From a checkpoint of a small class-conditioned image flow-matching model: patch size [4, 4], 44167 training examples.
Rows from block 3 of a small class-conditioned image flow-matching model, named by matrix and row number. Rows with one number belong to one neuron. Each number is 500 + 50 x the weight over its row's rms, rounded and kept within 0 to 999. All counts start at 0. Numbers have three digits each.
After each neuron's rows are labels from the 100 images, of 14976 (inputs lightly noised), where the neuron reaches its highest value: "strongest on" is what is common among them. Only what is clearly more common there than usual is listed. The data: telescope images of galaxies (Galaxy Zoo DECaLS). In brackets: how many of the 100.
# fc1: MLP up (model.blocks.3.mlp.fc1.weight, 1024x256), inputs 172-255
# fc2: MLP down (model.blocks.3.mlp.fc2.weight, 256x1024, transposed), outputs 172-255

fc1.415:488559490590489502467476588512474507508438530500587468490419496534493457502482496590497514516566534479542563491506568582451504538446547424578554464513452493466596490475510487518569493431518554509537507459476522512361506519432521622501402513456562451470
fc2.415:526471493549605466479526427409494464431551505495503443497453477494536565469489510555461450473512511467537545468504477530482464452482633397503551534524526420458487644449468495527534564601474486479473502485536527526475456470553597524458555510527458504458
strongest on: shape: featured or disk (61); edge-on disk: no (52); spiral arms: yes (41)

fc1.699:487517474469573496428483364488506582508556415424558447541510468463507525515494448490564459473534555428465462464471509536461383588545407441492525455561470526444433454493574437437481477405486562496455442505430416445478461507444480477489495444543467435503
fc2.699:568543531475455522514534462528440488497450542520454537465442375618520530489455509557542498604505520536437508461540477458494617474473629540484495464481476550486491498560538511465538425442480541528476426485583491541477527475446514504473475514552468426548
strongest on: shape: featured or disk (63); edge-on disk: no (57); spiral arms: yes (43)

fc1.430:456489495530468457505529464527460540509598444505467463531517721545603508570522519426487582554502556485459465507472501485598423493384529550488469475513575431509558460509488552455550532486513554570502521425518449538444495560491462444451499502438388516581
fc2.430:463498433639408524491439536422468571489576370537501568512480494505464457397487579551515476491514490477455440560518512573409485493560481569506391471508564519530474544506510521473499425483453507472454515516427409509369528496421478558504416447606440455452
strongest on: roundness: cigar-shaped (25)

fc1.127:482524535451545428488403404389529539543583425447485599494418537422560530546516643455543493429567525500441480536489534482539424586550460470512281505521439505455490431527511428526466494496556474451599481458582412463461404530498488405503474470567490464567
fc2.127:524528513503438522525594551515525519511493555586499483500559636467469514511488637473525532558506468485526475595433538438405558498571557569476433468498605431385502459496436580470511543478534477471434461494345574399488491546542574347546515458500490523500
strongest on: edge-on disk: no (50); bulge size: small (26)

fc1.425:487422564424412544528531444498517517512461490463481565459517448397464551529460429515597573546546501373506476535455514512470472543460408513469544458497578492522474498388425381507513450468503503484539508513597497550484500610534433505475539485487493514460
fc2.425:513555537487601478469529481530479475480348485511568466503402467483519500397515501315521472414520521427544481522456513554467440559545434493516527513464494475502470486474448474480516568566505487453600448510528508454601471590414483563431458495594445504516
strongest on: roundness: round (43)

fc1.739:446530551523604498411475384523460527537478491453540436488497504428508511481548444507471533411456460466463469487494494512547548604475343472536512510522461509428528489505549594535501431464550551543575507541439517455398454494451396533457486488457486420444
fc2.739:465519507500569486503519421369488570540383523491517419516548604473477491466521451431303403505524516513511517489501504522566482453615387531516535544509488514326525511475538450445573475497484541471547486494588597552472411506542517515495519525566475512525
strongest on: shape: star or artifact (28)

fc1.671:507531540499463480448470467487463580563422510451486526488463443499543536510571601541456563464492458482488462525574489498470522542569468591497462548496456575572501501496473446496526444510503484439517645499494495566548403513437485457420539466432523526455
fc2.671:510515491490501501535485533445532497505512576567511464511358521439473508434356559499315528562470523488515504520517442510487443597607523508475385456480543495500471507554473521510499532520482472540465541495368366563400445455448553430504463470251447577484
strongest on: shape: featured or disk (62); edge-on disk: no (52); spiral arms: yes (42)

fc1.469:488519493435498504432462462492540504557524488557450543544520526501520478544642524522525557436460568553539491438510497490445571505562591539582487509506424531428443465460545595555543430425470529495502491515440490374555438493470477520511432502536509478422
fc2.469:510536537485443490518557486537510516558491496487539531503453525513496547585518435421487383539479486466517453528503486489459465480492557548417556543451405479518462466454483443458474620414472493478486495493523478534502444538515582460500592538572493418483
strongest on: shape: featured or disk (70); edge-on disk: no (61); spiral arms: yes (52)

fc1.413:492524466476560465519469566436500482443487503483563484530596526498465482430597504500498456517542469572527541494401443375453570470483454567552455504512478529515510542511496575505394527476517556570483538456517520504501495493473547497432402473476477498541
fc2.413:517499454485466457511505476412509479590462486533490466498460431503418507592521514518507477567496521492416536545507508385485598456458440538545466409515474550479553538594493500473523450508498464569476549486528494556558450481488530450480597407526482447467
strongest on: edge-on disk: no (50)

fc1.405:469453545472460521477479471439555565486469483511540392544467478486574523543555566493454538367447501509526428501502479515534439552579481417481526549533638479475577530523528558494487431481563504496497533453479512476489461471500443516478517484364439471543
fc2.405:501430517520544504495506466459482521450511510503540474518493549516560498493396613495462552391474469554517500546498466497309521563500510488547377456519330555497536554472471522497506502487529497514462524527252483565379508517504489428527571450400472513538
strongest on: edge-on disk: no (51); spiral arms: yes (45)

fc1.440:538573536577504420433522467502522511614598578480579522452535525486485589482464505421456484450459516433494604464504458446532512611483540495444520507517614534512498508487519513529464603461545577497453499474506439424438491498441451539498436515495483427438
fc2.440:474475556431467535471466433447498572629562558448523547535430509465471475508526506440496535496498529478485521530450553638505455445509434493403541480487514480515530533533498472545449475467517498454648525504441526410423366500524477584524581513428581437547
strongest on: roundness: round (48)

fc1.19:531417560506492509475577488483433546526511531522495478541451527527471431553461473526495550563531494538447556481461555420527567499418418567582501526507475506571532505490537557466597502495485545473482522485552476581570475588533491511458530484424560534552
fc2.19:607465506516508563492504611539410591576512548480451537506567540471540496499492507494498492523508505484525450524501550532574572465458458601519476492492533458558474513515572422627514560491436454504534466500460439542521463626545477508509394511410538492458
strongest on: shape: star or artifact (27)

fc1.45:461492479378422492500545590504481476497471468506461495673456489558510523521618551528423451369516551521460506399526499482542513486621441505433493498560588531437437521493483508507437527499515493540561506353615521464432500496464561502520468541555464479541
fc2.45:544495481540431533487449525513538482507493559548535471503482583657512470558504493477239434503484541578507464511527450499476538676622375576474603529526544491405435481513490499520559508540497495539525467555525555531500472472520524352435473492384522501522
strongest on: shape: star or artifact (27)

fc1.740:503531510487474523451447445428537596516558482473580414441496487474490524563524526531610538438473568470530538408461462499454617562532541535435523474538572514457475474485454480477566446454558534540548469564461578492475473499469399551455476460589525431458
fc2.740:447574513519400584513558466480522583536501514519525344498537471511506440556553553533459421553512620568492479531541591492409400524506493450489510478456455518442488523493549546431527450459486444414593470505532486463616452573504510656503511476600523489470
strongest on: edge-on disk: no (51); bar: no (33)

fc1.461:508553506535477499496526503493491493505534446438526462470590474449492511561435513535606594452580455341513296510333505535461467508495416570529497491472487507552476507494543487562458525399530505487499462522495536537514458548555558581443628528490385543467
fc2.461:535514509421506602438491519443483429442509481487527529471418462415493487494455426439564555501514423469533305547393512571534428522496414550506568528535563520503489517545545498477476445586471548463437510518499415412530483473433497457481403593436555605534
strongest on: shape: featured or disk (61)

fc1.535:488534458513440476501437482455514484449528540435481487448535523557521410480477507483533499459489478401455535519476481500466533460467458592498498565490503529562558561508526459451501507530545502520542469470521485591449512566435537585386417516469451497489
fc2.535:552424479513574551472573570505387492544513505509541464529525539489414594580471500517527465478554524460482565511508451479526504519461517456444459515452539492510484551489495524476513513491461546469655531499513538592478445490454436456365530501524521545537
strongest on: spiral arms: yes (39)

fc1.675:454548527434656432458501488535497621547527518502452441519500543533538537495596496419452526387535589606492574507523483419477541577526349483489510476556509490410520485537527486500516497518522530507536492485482493461465416493424495552492459447507509463542
fc2.675:512521508554436452473510562549510527532453446508511470525495388369578470489545450456549470607531434499465478450471487536637462490464301528490637530507542490493543483442495475524549432479493499517521466473438534518615436651414479596502423450410516504454
strongest on: shape: star or artifact (25)

fc1.709:503486449547504491545465340480428502542509434441523539477508519487537501553506537614537502572476529418508423502421360514458504481477434531462526462473533524539488476417467513415466499450514528554430509481505497463503490530420445575532522452529473499551
fc2.709:542505507459472417555510400615513431502497527474544584496435517522472525534511457496587482456494389499464541512379521518529489569495450347395499516556491519501576501478430453481483498549523505462331500529507463427493470492525479529491596493453459491530
strongest on: shape: featured or disk (61); edge-on disk: no (55); spiral arms: yes (43)

fc1.175:541561582482430508449495468519546480486458445468520502467537502522474632567490487495443464486612507498476495476501484542536469516524487481545517503469509420563534489444600461401471540419470598485387507531523503436472509563489468544464414529511527489516
fc2.175:411422448568519525426506565517529473480451453482568522501451517531477448475457479481439335553472521439515460583495551533490429543493498422602470504511501378574458570443598483523588465631493378553515498494497466515471509496511425559373546479529452553521
strongest on: bulge size: small (25)

fc1.79:495607479492561453475494570557534469519512579518595440468486530460495523470524498524548496458365528391541517485544464426615559500400537504373441501478445559518535516540557488517399552577456558427588510493582500539602501475419437593473503478396513433474
fc2.79:467414434596464544518470574522393583605525516480457523527508525493448562466472423456479382510615519564567590474511609440503568449450614513484511543519463564511486541505555555488479432447529440473581501512486514518565519472530479471515403561420574553539
strongest on: edge-on disk: no (50); spiral arms: yes (43)

fc1.493:480555509445540524476514442511525614514503428416468454483517525434482487522457497487474485431486578467436486442468464575436401613543487411439450577541446478431561463503563429473518467498458479579498563470464427403468501548475452396524565365509496528445
fc2.493:460521572500457604487485593565525535517428575550430444497463398578399455554453523541493532522487496451461571533479523472401493523466510475571499515506455540474555509611466552421583394498446441549480557454451587567489493426464394409491501651472489439596
strongest on: bulge size: small (27)

fc1.223:481447516482443408485526479312464538497502462480470400553525602500513515538542435408497479494476559484479503525560543476404438527481368505513484509556613494485586555486559386471610432573629464507535484471530483478515505575436503548591450472412434468561
fc2.223:504507514573353432572521610531472512500506586519491515496471454496453544540453503615404508394478576513444471435497528480414506650424382554436573575429462450500462498467490487502465446511486516468504480484417490551539516531475546519487565516581536459493
strongest on: shape: star or artifact (27)

fc1.508:509580480501481559509472463470527490505513511465506435525402537562487549544539472521492524459452486429515476485483550472484539532473411485536531478533470520485584583457464482593518495475513554380448511549474464533453517557489559469426479515473504429511
fc2.508:528414514520552494489516554530488490550449487522456486498598455523468406439631532471515434567566577432504409462513532519552474498538496557522496544509501503458494514512450567462517461503540514506539446487545447512458537549443430434440431578393518596459
strongest on: spiral arms: yes (39)

fc1.326:493468553436524514492494602467402519456618527460486444509528464512459510531545451531489574504542505452424508525426404473496575523455440514544520410508530413537472679453403536440397522518460533508545561477524517472473515584353477531534589510462578472513
fc2.326:503553545540501426478521515445564505492512512450509470488507552516584502416516564527542551504523402545587490527391537477463545470471493551524457438533513405555540406491429454550409535452668530495481485514554521467549619599588495487584550520520455503451
strongest on: edge-on disk: no (51); bar: no (33)

fc1.583:503605470481488492456489519517537526495481551416495488488519465527466614453506493503462521499614507514497468515529425460500487502507495507473558464491532490498436556468432505595515524565481536514452587518523491517501513576505510505556501492506562488525
fc2.583:428422514490481460405531414483590508472454459523529438503483517464422464534453484490466468463428515447503433559503517454494481488511561554497479547461451511552479524504440504346566446438536540489457446505471509544489540588473505554579536505512419594523
strongest on: spiral arms: yes (43)

fc1.540:505572423582613502477511510409581478547559472559541389546441516513563546489562515514512553423533521432520534506559523486534555520522532465517497519542538496444489550479494499559609443465514523574527435501428536393429501538476501610475401477494533403411
fc2.540:481518505556370472495463415445544453539548500526512497472458509549528493577579469546532340553525599502584552500508508495503411479498552557451414528478483491470468473498509478401530494440468487533479504442609510646459470614455575548475543456560433497440
strongest on: edge-on disk: no (50)

fc1.329:521530477587539488486462451536507558530581522529461449524545517542470557525547444523597576520578507386481452485431485486652543522381485581538469419533472538502487434475461567492491462459537531502522484539504464548478496527428520520513387464427454578517
fc2.329:496500475374439621482557542444488527427507541495470506498575423539439473502497539587524527387398451551514513584479528518427540452502638553530530534543517563486501563568488510496533557541476504551481438528500455481434548471524471442485517497408521509532
strongest on: shape: featured or disk (84); edge-on disk: no (83); spiral arms: yes (72)

fc1.43:456517491391630372468489444431529629537494460516553439524573470484499542472517486466487537475518511416442383493514512418514486642553427521415468535573566515440536569505498411566463469522597513493598462478449452513429449515497496470459538432534514501498
fc2.43:481482503547517450494533529536537504478454500521469460511510471509546517417484434546602454374471474504456538463475403602569445466485452491641520555551459489533503527457508550612481531587586501489404467457488410546535482465560449474506513467511488442603
strongest on: shape: featured or disk (65); edge-on disk: no (60); spiral arms: yes (51)

fc1.392:515527502526404439476506435500539483554512510481502529516482631516540504483549556441460505468509487532533469570617567485512483521526498636470456533513507565497585409489507384481550551452615521504510515441586454567386450472545533457446466519481399520420
fc2.392:461455562514468598488493498375431527521556461497524514508517477435502457490447548541475474451483573488455511490605510592418504501476457446506601503482481554537511536490539432488413328538446453557451478520569525566457473420408522518416425517427471414579
strongest on: bulge size: small (25)

fc1.520:498437438527567460404477430427478527543551464489487489514470547477538558560530498492430508422457452574440531486526603491462443518487577445541424530526483579483498471391523502538389449506484464474592563446462495552474452521529425468559508418432465527565
fc2.520:548590590408377576459610520430567536513463433563491410516484615496543444474482505491454544513536523558473425497509538455462497606577467481479352468483504535518552548481493445479550499489561495470426461492390574492546457481388514565520491481500506472534
strongest on: spiral arms: yes (41)

fc1.35:446530477458567459493556491435483523516441523408471353642525556647493481424624484487475411280481463522452471491500523469440507517531343566526531489509467539434525460489507542502519461459499528541534532428491558511519505504447478532433476483531489521514
fc2.35:450494545546466467523527497559502520509455523454502409492478505405512508497559528562528607589516480494479490531468481449591466457395557457484382554513411473450478386487480548485474561458509481544473500513531534464584527490525574530511498478497489601606
strongest on: shape: star or artifact (32)

fc1.167:474522529536483462474468414369560549527488451429472458466445461399527548485471430538572457360544529407456492486490524512429435580491483434498506468514442565491524531451540345506492430480496551451590493514447455523426497562458461439560434402589423402462
fc2.167:551436480488437441466549398372500507527506506514490470463600467512501491443423594469537479538499477510442473494571466511489569523544524506494517461461569492418518514491500602461561388515497486489516457516488541464495456421507552504379416510510485402620
strongest on: spiral arms: yes (40)

fc1.181:556508538405637499510495509516457476520478494509446498556458530480502572419456549480484545489559508519448554444599477493459435518529558495439530518546487519439552444474462577464492432514503522546518547478521553395450434514431498521559567418472459505479
fc2.181:493486479452539478502529513483457463514543524472512455523537539427466571502532450459528487464495586444521415475444428477557488554466517441549540571544492504497464498498484449480438488531501460516605529538463568528457488475427588488436450585527490544475
strongest on: shape: star or artifact (28)

fc1.176:483495469478480520510473493454461525510554482494447524462448420465522519506516447500443530466525504450510477516491471495430531515650366466438427492495490607449481528446459426462528500419495574506429587551488429396346544541426499441518513505499491487534
fc2.176:447447484556519458507431427451532483570498413497416423473374543410483383582457466538523527467505430522455507523499567580450446604623396464485445589540501539460431489552512533530571480455514600457537506494505485509519530471358398532530514503555553473513
strongest on: shape: star or artifact (29)

fc1.448:524484496495599421356484528497442536539578457446533431506417529501514550530599536558362471434447569441489494447455525473567499561606388557505541443567485454439495501525481513504487559466533480476492556513480478431396538500432479528456472504462409358450
fc2.448:479511498527425508531466336448533577616515523528467522498628467465469494532541452406497486572558570410481544444525454558478545506558434467457584521528536504478552542493512437464526389554439455489511495515528594618496419523491428566474534463510524510464
strongest on: shape: star or artifact (27)

fc1.308:460494488323465482530501540528477469515559535508489529549677556476478590517508474543353566455520515530468467530529440510525559491553348519567422433512561501490511546498490583523493522514543510474503545487712468380540510527437567486517457494471469535556
fc2.308:489513512643500444439491476508544595520467554509503553502229493585484477511487603454375454603526492513519533445547572476534481534562318490536490518502488503584533400526516449516575466539490534550522486485521470546621468461488497478483457521554456495558
strongest on: shape: star or artifact (31)

fc1.564:471534496525619448452476493478440536535602483483535518477438544479533521528542476450480523454430593473462505456481472482386509584532362418565348476568538540425527469533539429474501509533496516518546525524434437420408444505483483525500560427479441448634
fc2.564:412497513475516488506538659613429507530458398579477459508504470541513443609567495546534563526474418495431478508524547547567446514461342567410437535516527490443548532432479582513508430508490508498415481479359476568545466567494451575467490490384508560647
strongest on: shape: star or artifact (27)

fc1.362:493461512494616439490456424422512624520497464475495431494503448450515537480491409515574508335495485461436491452508529424519444626567410419430462553542465567478525513529437489486488485555545505501484517532459493492509518643491512462517481405494480415514
fc2.362:486453486422530509468480549485463591508503569545482491524464534544484479484502409368489490454482501451482508454476556577535574507538430513545477474519406539508511563447530496468483457574537465481336527537441476490518574351496488575474461512445589444559
strongest on: bulge size: small (29)

fc1.574:528545537505443510499518493482423532480425547473552581473523502492430621488510468563475607465389526535510621515592507479509523485536471533466553444531522525499514554521355493485571515538627504486494524516538483434476539523459492457470539474561481505533
fc2.574:542418501530506530437523499483568437481443512559527542502473486435495462585391491576487548535468519379448559479597566475517438512529468450478494546508441535581444466490441507529450478429439668496460524457420465486515425407535486485440477454509487543427
strongest on: spiral arms: yes (39)

fc1.160:471474418464525479482507440482499532459556536552557437500501486449456518425504376513535609540479501506473391447538532520599511536475538533413423421510466498485512521467526536487440442550470530441484421492577453409511520521476481489474344524460434531517
fc2.160:540534466547466666544455609476533518415477585453491450489661481516527466574473544468510529382430535516430467542526508402485531487547590546449512461544505490472560425507506496481484553493511487433521538483435422561507512494416437537493548489474587532378
strongest on: edge-on disk: no (50)

fc1.31:535553573526415538525459413495440527572491460462460483457459483393515512468496514513417554508556467543522525534545502428465507526472225538558523492500467545473579517486460482527519480447482510480460495522543414526526475484471390543489492438359439512445
fc2.31:543546513480575537444541496333491580570473523517547480484512436431495497435536418521306482597508524519601541564493461501577472502575409500512529539498489517380540479471531496490564447525507528465499506481566512534571361483526523564509477514417501525590
strongest on: shape: star or artifact (25)

fc1.187:451517449401632541482491524562481497513470447465548519524440558516529489511480512447491471557508506515486508474479465453528438529519580509485482536573399502479470453562504565530459448537456533505524477444445525502545470508476473469487514425479512520544
fc2.187:520457468508452476441562569609555472414551493445554516500577506514525473406534500405604501431519551497545456475498460504483429552478547519516406519526567461496399527397475460544504576557498532465474518513526419403563532504497475534494418560529470587546
strongest on: shape: featured or disk (65); edge-on disk: no (52); spiral arms: yes (43)

fc1.666:442540498339650468440450533526442479527464472478544470603496485549493555468617416601537489343524509516495534429488533506466516554609572488460473554477480620434490533518465538514546487526521551528416535423471426487463507480467513534471451467498511382557
fc2.666:471548546542464428451567526455522523533494496431501438475486419571391553468515460461553447504522534497559419508525460532604432478539489550544502543504539424427477439463529485450481507524491513465611500468621529509477470562475413383470514501538437587365
strongest on: spiral arms: yes (40)

fc1.406:478521542514552467542466543492466586547506476387474512503434449488545541471628534519457464415535526539491557504554531426485493585610436454497416510477517566492444484479460413587494471519482532492489493495565419533608400439446485534487456438532490518504
fc2.406:504505501490490531431578610459451555494481568443460491502717562559493538546537530448484548440523510485489444526515477552593472529509385487536527503448552432499453478544540543537560485537478565502543488518552504442503400577418415455470418557355490586408
strongest on: shape: featured or disk (62); edge-on disk: no (50)

fc1.360:547562498410500466355516514458502505550556527505440434461548525537486518621487431488456568574534585485493464496453448493517471495469522592485464513543513546526634540539442561424567461500560559488565556497541515449580496544447552479454451445443566473499
fc2.360:474390467482441534449454516503574502543542564466536512550354624466429526420471526540494537464457536546493518435488440529523501421459536537446423455501591548616428494524456534494500553448401510469527502534418403500513521527555488599461587426398455560554
strongest on: edge-on disk: no (55); spiral arms: yes (43)

fc1.554:492543468439426372516532528468493517538491500510541472625527470507511519490515591550467481425488596511426454416473479525415460513574467562429494534699507551437551539457502464434437534502552525457566526368544569395397472555446530533519513504547492398433
fc2.554:548439527493487516507469564628535553484449586583483555520479559564495516452532460471402509581511448477511513506406490525475530527572463593431662553530523503395447474471514549581578572493497494500489451515509523525473460524471443478468525513406560513527
strongest on: edge-on disk: no (50); bar: no (30)

fc1.168:478560492409506474412476545498555548520483477517525490501588485541464433697494444564494545489491474406555492511471450517494473494523471565507485499476492552535471580550463536537440489507490477383587487484593472451566506633477554510343598536496589501484
fc2.168:483442532574389494396448616548577531486490459496541572508338554551476543449448534525499519459491510516537413460447451510501499509488392506504490475506504537578496429595414464543504531475502505502601494529370488460561521540487513490440450558489438507558
strongest on: edge-on disk: no (51); spiral arms: yes (40)

fc1.763:568443503511505493444534493471524494494542454480463509485534517465495489408473521549554453455600495564489496496421444508490495460450464560514531455486502548524556576552518478481534526476504534520456475509523513542464467621475536544453323501487456421479
fc2.763:434471490480459507457487469566472553531446419431475434498539474469503561589502380455520443507437448473463495513438495539527501525498515500577548503501512454452509591586468523465496536559465531531428484489520541569502442517494563555579582509458528514442
strongest on: spiral arms: yes (39)

fc1.723:529525464534585483439529484500557504652458498484529472586517487522493488480481461487423437484475513510441508500540541457354370534522580421525502522586452508448551503458502551529500575458568547496589546359411483438555398562464539492545519527543468478563
fc2.723:518489508440517431458505444560489498593567496573486536489404513530515462439516479476445533490522463495532519486481544558541542366441520559508478498552572539530425446581459401460500493470536534567489523542602481527428448489610614513557483447636494412513
strongest on: bulge size: small (26)

fc1.562:405418538465437534466521486463443553469449463490573409468529510506542526577602546548537407447412548467577445512447413497547467525525529505568503539498511421483591654537489444513500457489520481554513544463446485449478487534527432562479578553408547498480
fc2.562:560519549534574538523516465554472394514464459477527464516551486528473528521376499485553533444527514507402471421444410471436499507465530500561433502496495456525538579511520479530489468476511552563542459488402553479554525491439659530455397498644482489567
strongest on: spiral arms: yes (45); bulge size: small (26)

fc1.56:497577534464441412394496513444458575595511489400543567471470468502505597486495489506494514559616532516475557480517489405486493517527443507514486506508561514447499532491482410573481494485493606495449517553484476410601375534451468487476469473549497495521
fc2.56:509579531469420465591536458452525503448521628506530536477518431615473533455436548456379495504559533525471497442571464539425474563509544546451480459481565515473521471544536518505553451509491527466553506472508532572492562491478528445423476563488456487434
strongest on: spiral arms: yes (39)

fc1.443:463473509590498457478542534466544527530524536513530486556571585492431518467574524546579552541490494570525518462563483538415551550431422513467477501573567524488526592550455516536539445512534508514509563523569486448540533515512470451547521437466556506464
fc2.443:503587452370383576471548460492582499496470551522513494495529462541489544600476452604519479552466487546495499499479440461570490430529434513483505439534547455512462461554511504497508515483442489488356372493444518544517434560501495459550542485471511560467
strongest on: edge-on disk: no (51)

fc1.463:473523460482474412496535542479517473541536490513491616577445528429471500532412439482581560543539534448361489421490473497421400515386439543527355527610449566463548475493497527416478512549562494471583503462640507430461515475455514551504518463600451342517
fc2.463:503505515435709514467563524534473506423524495495500616501564458494475456496550610536542558454420483506490506487444460470439510489423462516486441565470472573404522519487512546564533582451504435571470487489419584540383563511451484596511461501594565461465
strongest on: spiral arms: yes (39)

fc1.654:560439513431508503458502439441468499513455571423417500507603568529402496452545514494574440548532500619521603497582412482459427539433574457489506548560484429484447613403529499590613549494562473389499486452422451505494484440507462460405558436572535442469
fc2.654:448553455581594536449536468464548399578518512521475520528465463510473461512480491495564517500517511506528429500518445550523466387494533473495559452587505484451424511525504494515551386551536471549582474495464455507499461493524423452467469478578498469391
strongest on: shape: featured or disk (66); edge-on disk: no (50); spiral arms: yes (39)

fc1.94:458503498593636511514514494451523532494604485453459505517432561512524519533568464511367485443477509491528526511521565553548465564473474547536521428532419480545471547479547571489510505425484537476546510487590506475446545606506514546531480473467432470486
fc2.94:521497458399380463516491450559516510571516506496490566483562485460454536470519546507366496465492508493529521496503432484426533434578529508512500539451503484530502522535537490513495505553543473505349530499463500574409481507417509550477498549459515421648
strongest on: shape: star or artifact (26)

fc1.208:527486480489446494526514526431467496544599540484500528498564570493523496509449437561520551441572454457507387491384530527457518481547449485532496450501489496556491613581574561484422478520459503505561469494583483522466491600478518568521440490488489493504
fc2.208:507525472431476571516493496471570476541425497541518496516415503493572501425494530500528545522482459461451320513445517560487480441588502562541521515504583518508492480614544489462552553447577506459455566514417470442524526462508473495561531574594471555473
strongest on: shape: featured or disk (64); edge-on disk: no (55); bulge size: small (27)

fc1.129:444492523461569419424494441564444565486468424417492506487464499408593493540583479458502466403482542559522470442484484461452471602565468473458471502575531517454528505535506568497486420536508526565596534488528457491447490581461449525515476431513558402502
fc2.129:519489504505529518547505593483403492453467569433454514505467485535595540439561490505451478483525500559479616520538487521489410531456495450471562488469515474487506510573520489486532509589442512560503512489537346462532587438394499567478399496420551491505
strongest on: edge-on disk: no (53)

fc1.207:494510546497527376469450409495529574587468441448507544502534605486559558474520595431557453351511514532548466521578543490548474583528365553504357569501372592474562408516543483561483472442594528484522534489548446506487411472517497490502455477461435446515
fc2.207:528487523512532423498520488485529550558430511502472457509460421553499524415541631551463492572523503509597496517401518474463534515533532538502444454472561449476549403523444523495533483476578531502477508479348518452663568547524500392528536460520504472401
strongest on: bulge size: small (25)

fc1.627:481500559567591503464493463486436574508599472427513345451440575606513446494636533499637503365471475479478501533452522460586505514481498470518480487476490532569490526492555583554464458398525605589470530518524582517528520469472426432456370517587536489488
fc2.627:501510497497470499508502492519483532476476489521555566475536498545465548501544511633523571505530537532466509559430458470536473467507604529480468564508450512444531483454507567468529552514494527560498553512525513370466502472503519388465509491469526601494
strongest on: shape: featured or disk (74); edge-on disk: yes (44)

fc1.363:524491494460495505448498543384480510498597543531543454563510476495472440483631537443557502533491555611548504493479518495526620501435412595483510483535532492436586594495518513503508586468555535567527573445593480511488504488472514484443494492506541577468
fc2.363:542499465536485529531515539395487490575573573546539455505539539452351584533530488457539505425486418458474529514502576423450561485496425536527408456497494461437484498512502493509491442507444491509516456479442515469502459481537445369378508489594454548587
strongest on: shape: star or artifact (27)

fc1.417:460519524586470532564455494500450458511606511525527533599416542466469591516494348442462602521567566543472571572485453517469539481487386444569515486533609473450538505563509483424448523511492532435468574496432483524498454515450569506496539414493478577469
fc2.417:490500537373634535480539427489468421490552508505506623492448477442459507547503538478517480571460461509514509509496503429538466539500386505514471475559463471483560417522480502540444507481530487580439452444552564532517446534492552586515518491488476485463
strongest on: shape: star or artifact (30)

fc1.48:444556463467500508443481433335559534539515501457575396504477485514511488547616501544479454434527499582501504470592546442451518530537372491537474465527500434472526504555453514554485434521502549531570643530470536480518528507474466409479536516464506486502
fc2.48:486490551532446434562505497419445462522436478525450395487410422427484544451611459547484515599534424442486514487621565505503451473483383457488350492514450398427458480547429524428506461448546468502573448525465420400610513482517497574474494527475456537559
strongest on: shape: star or artifact (30)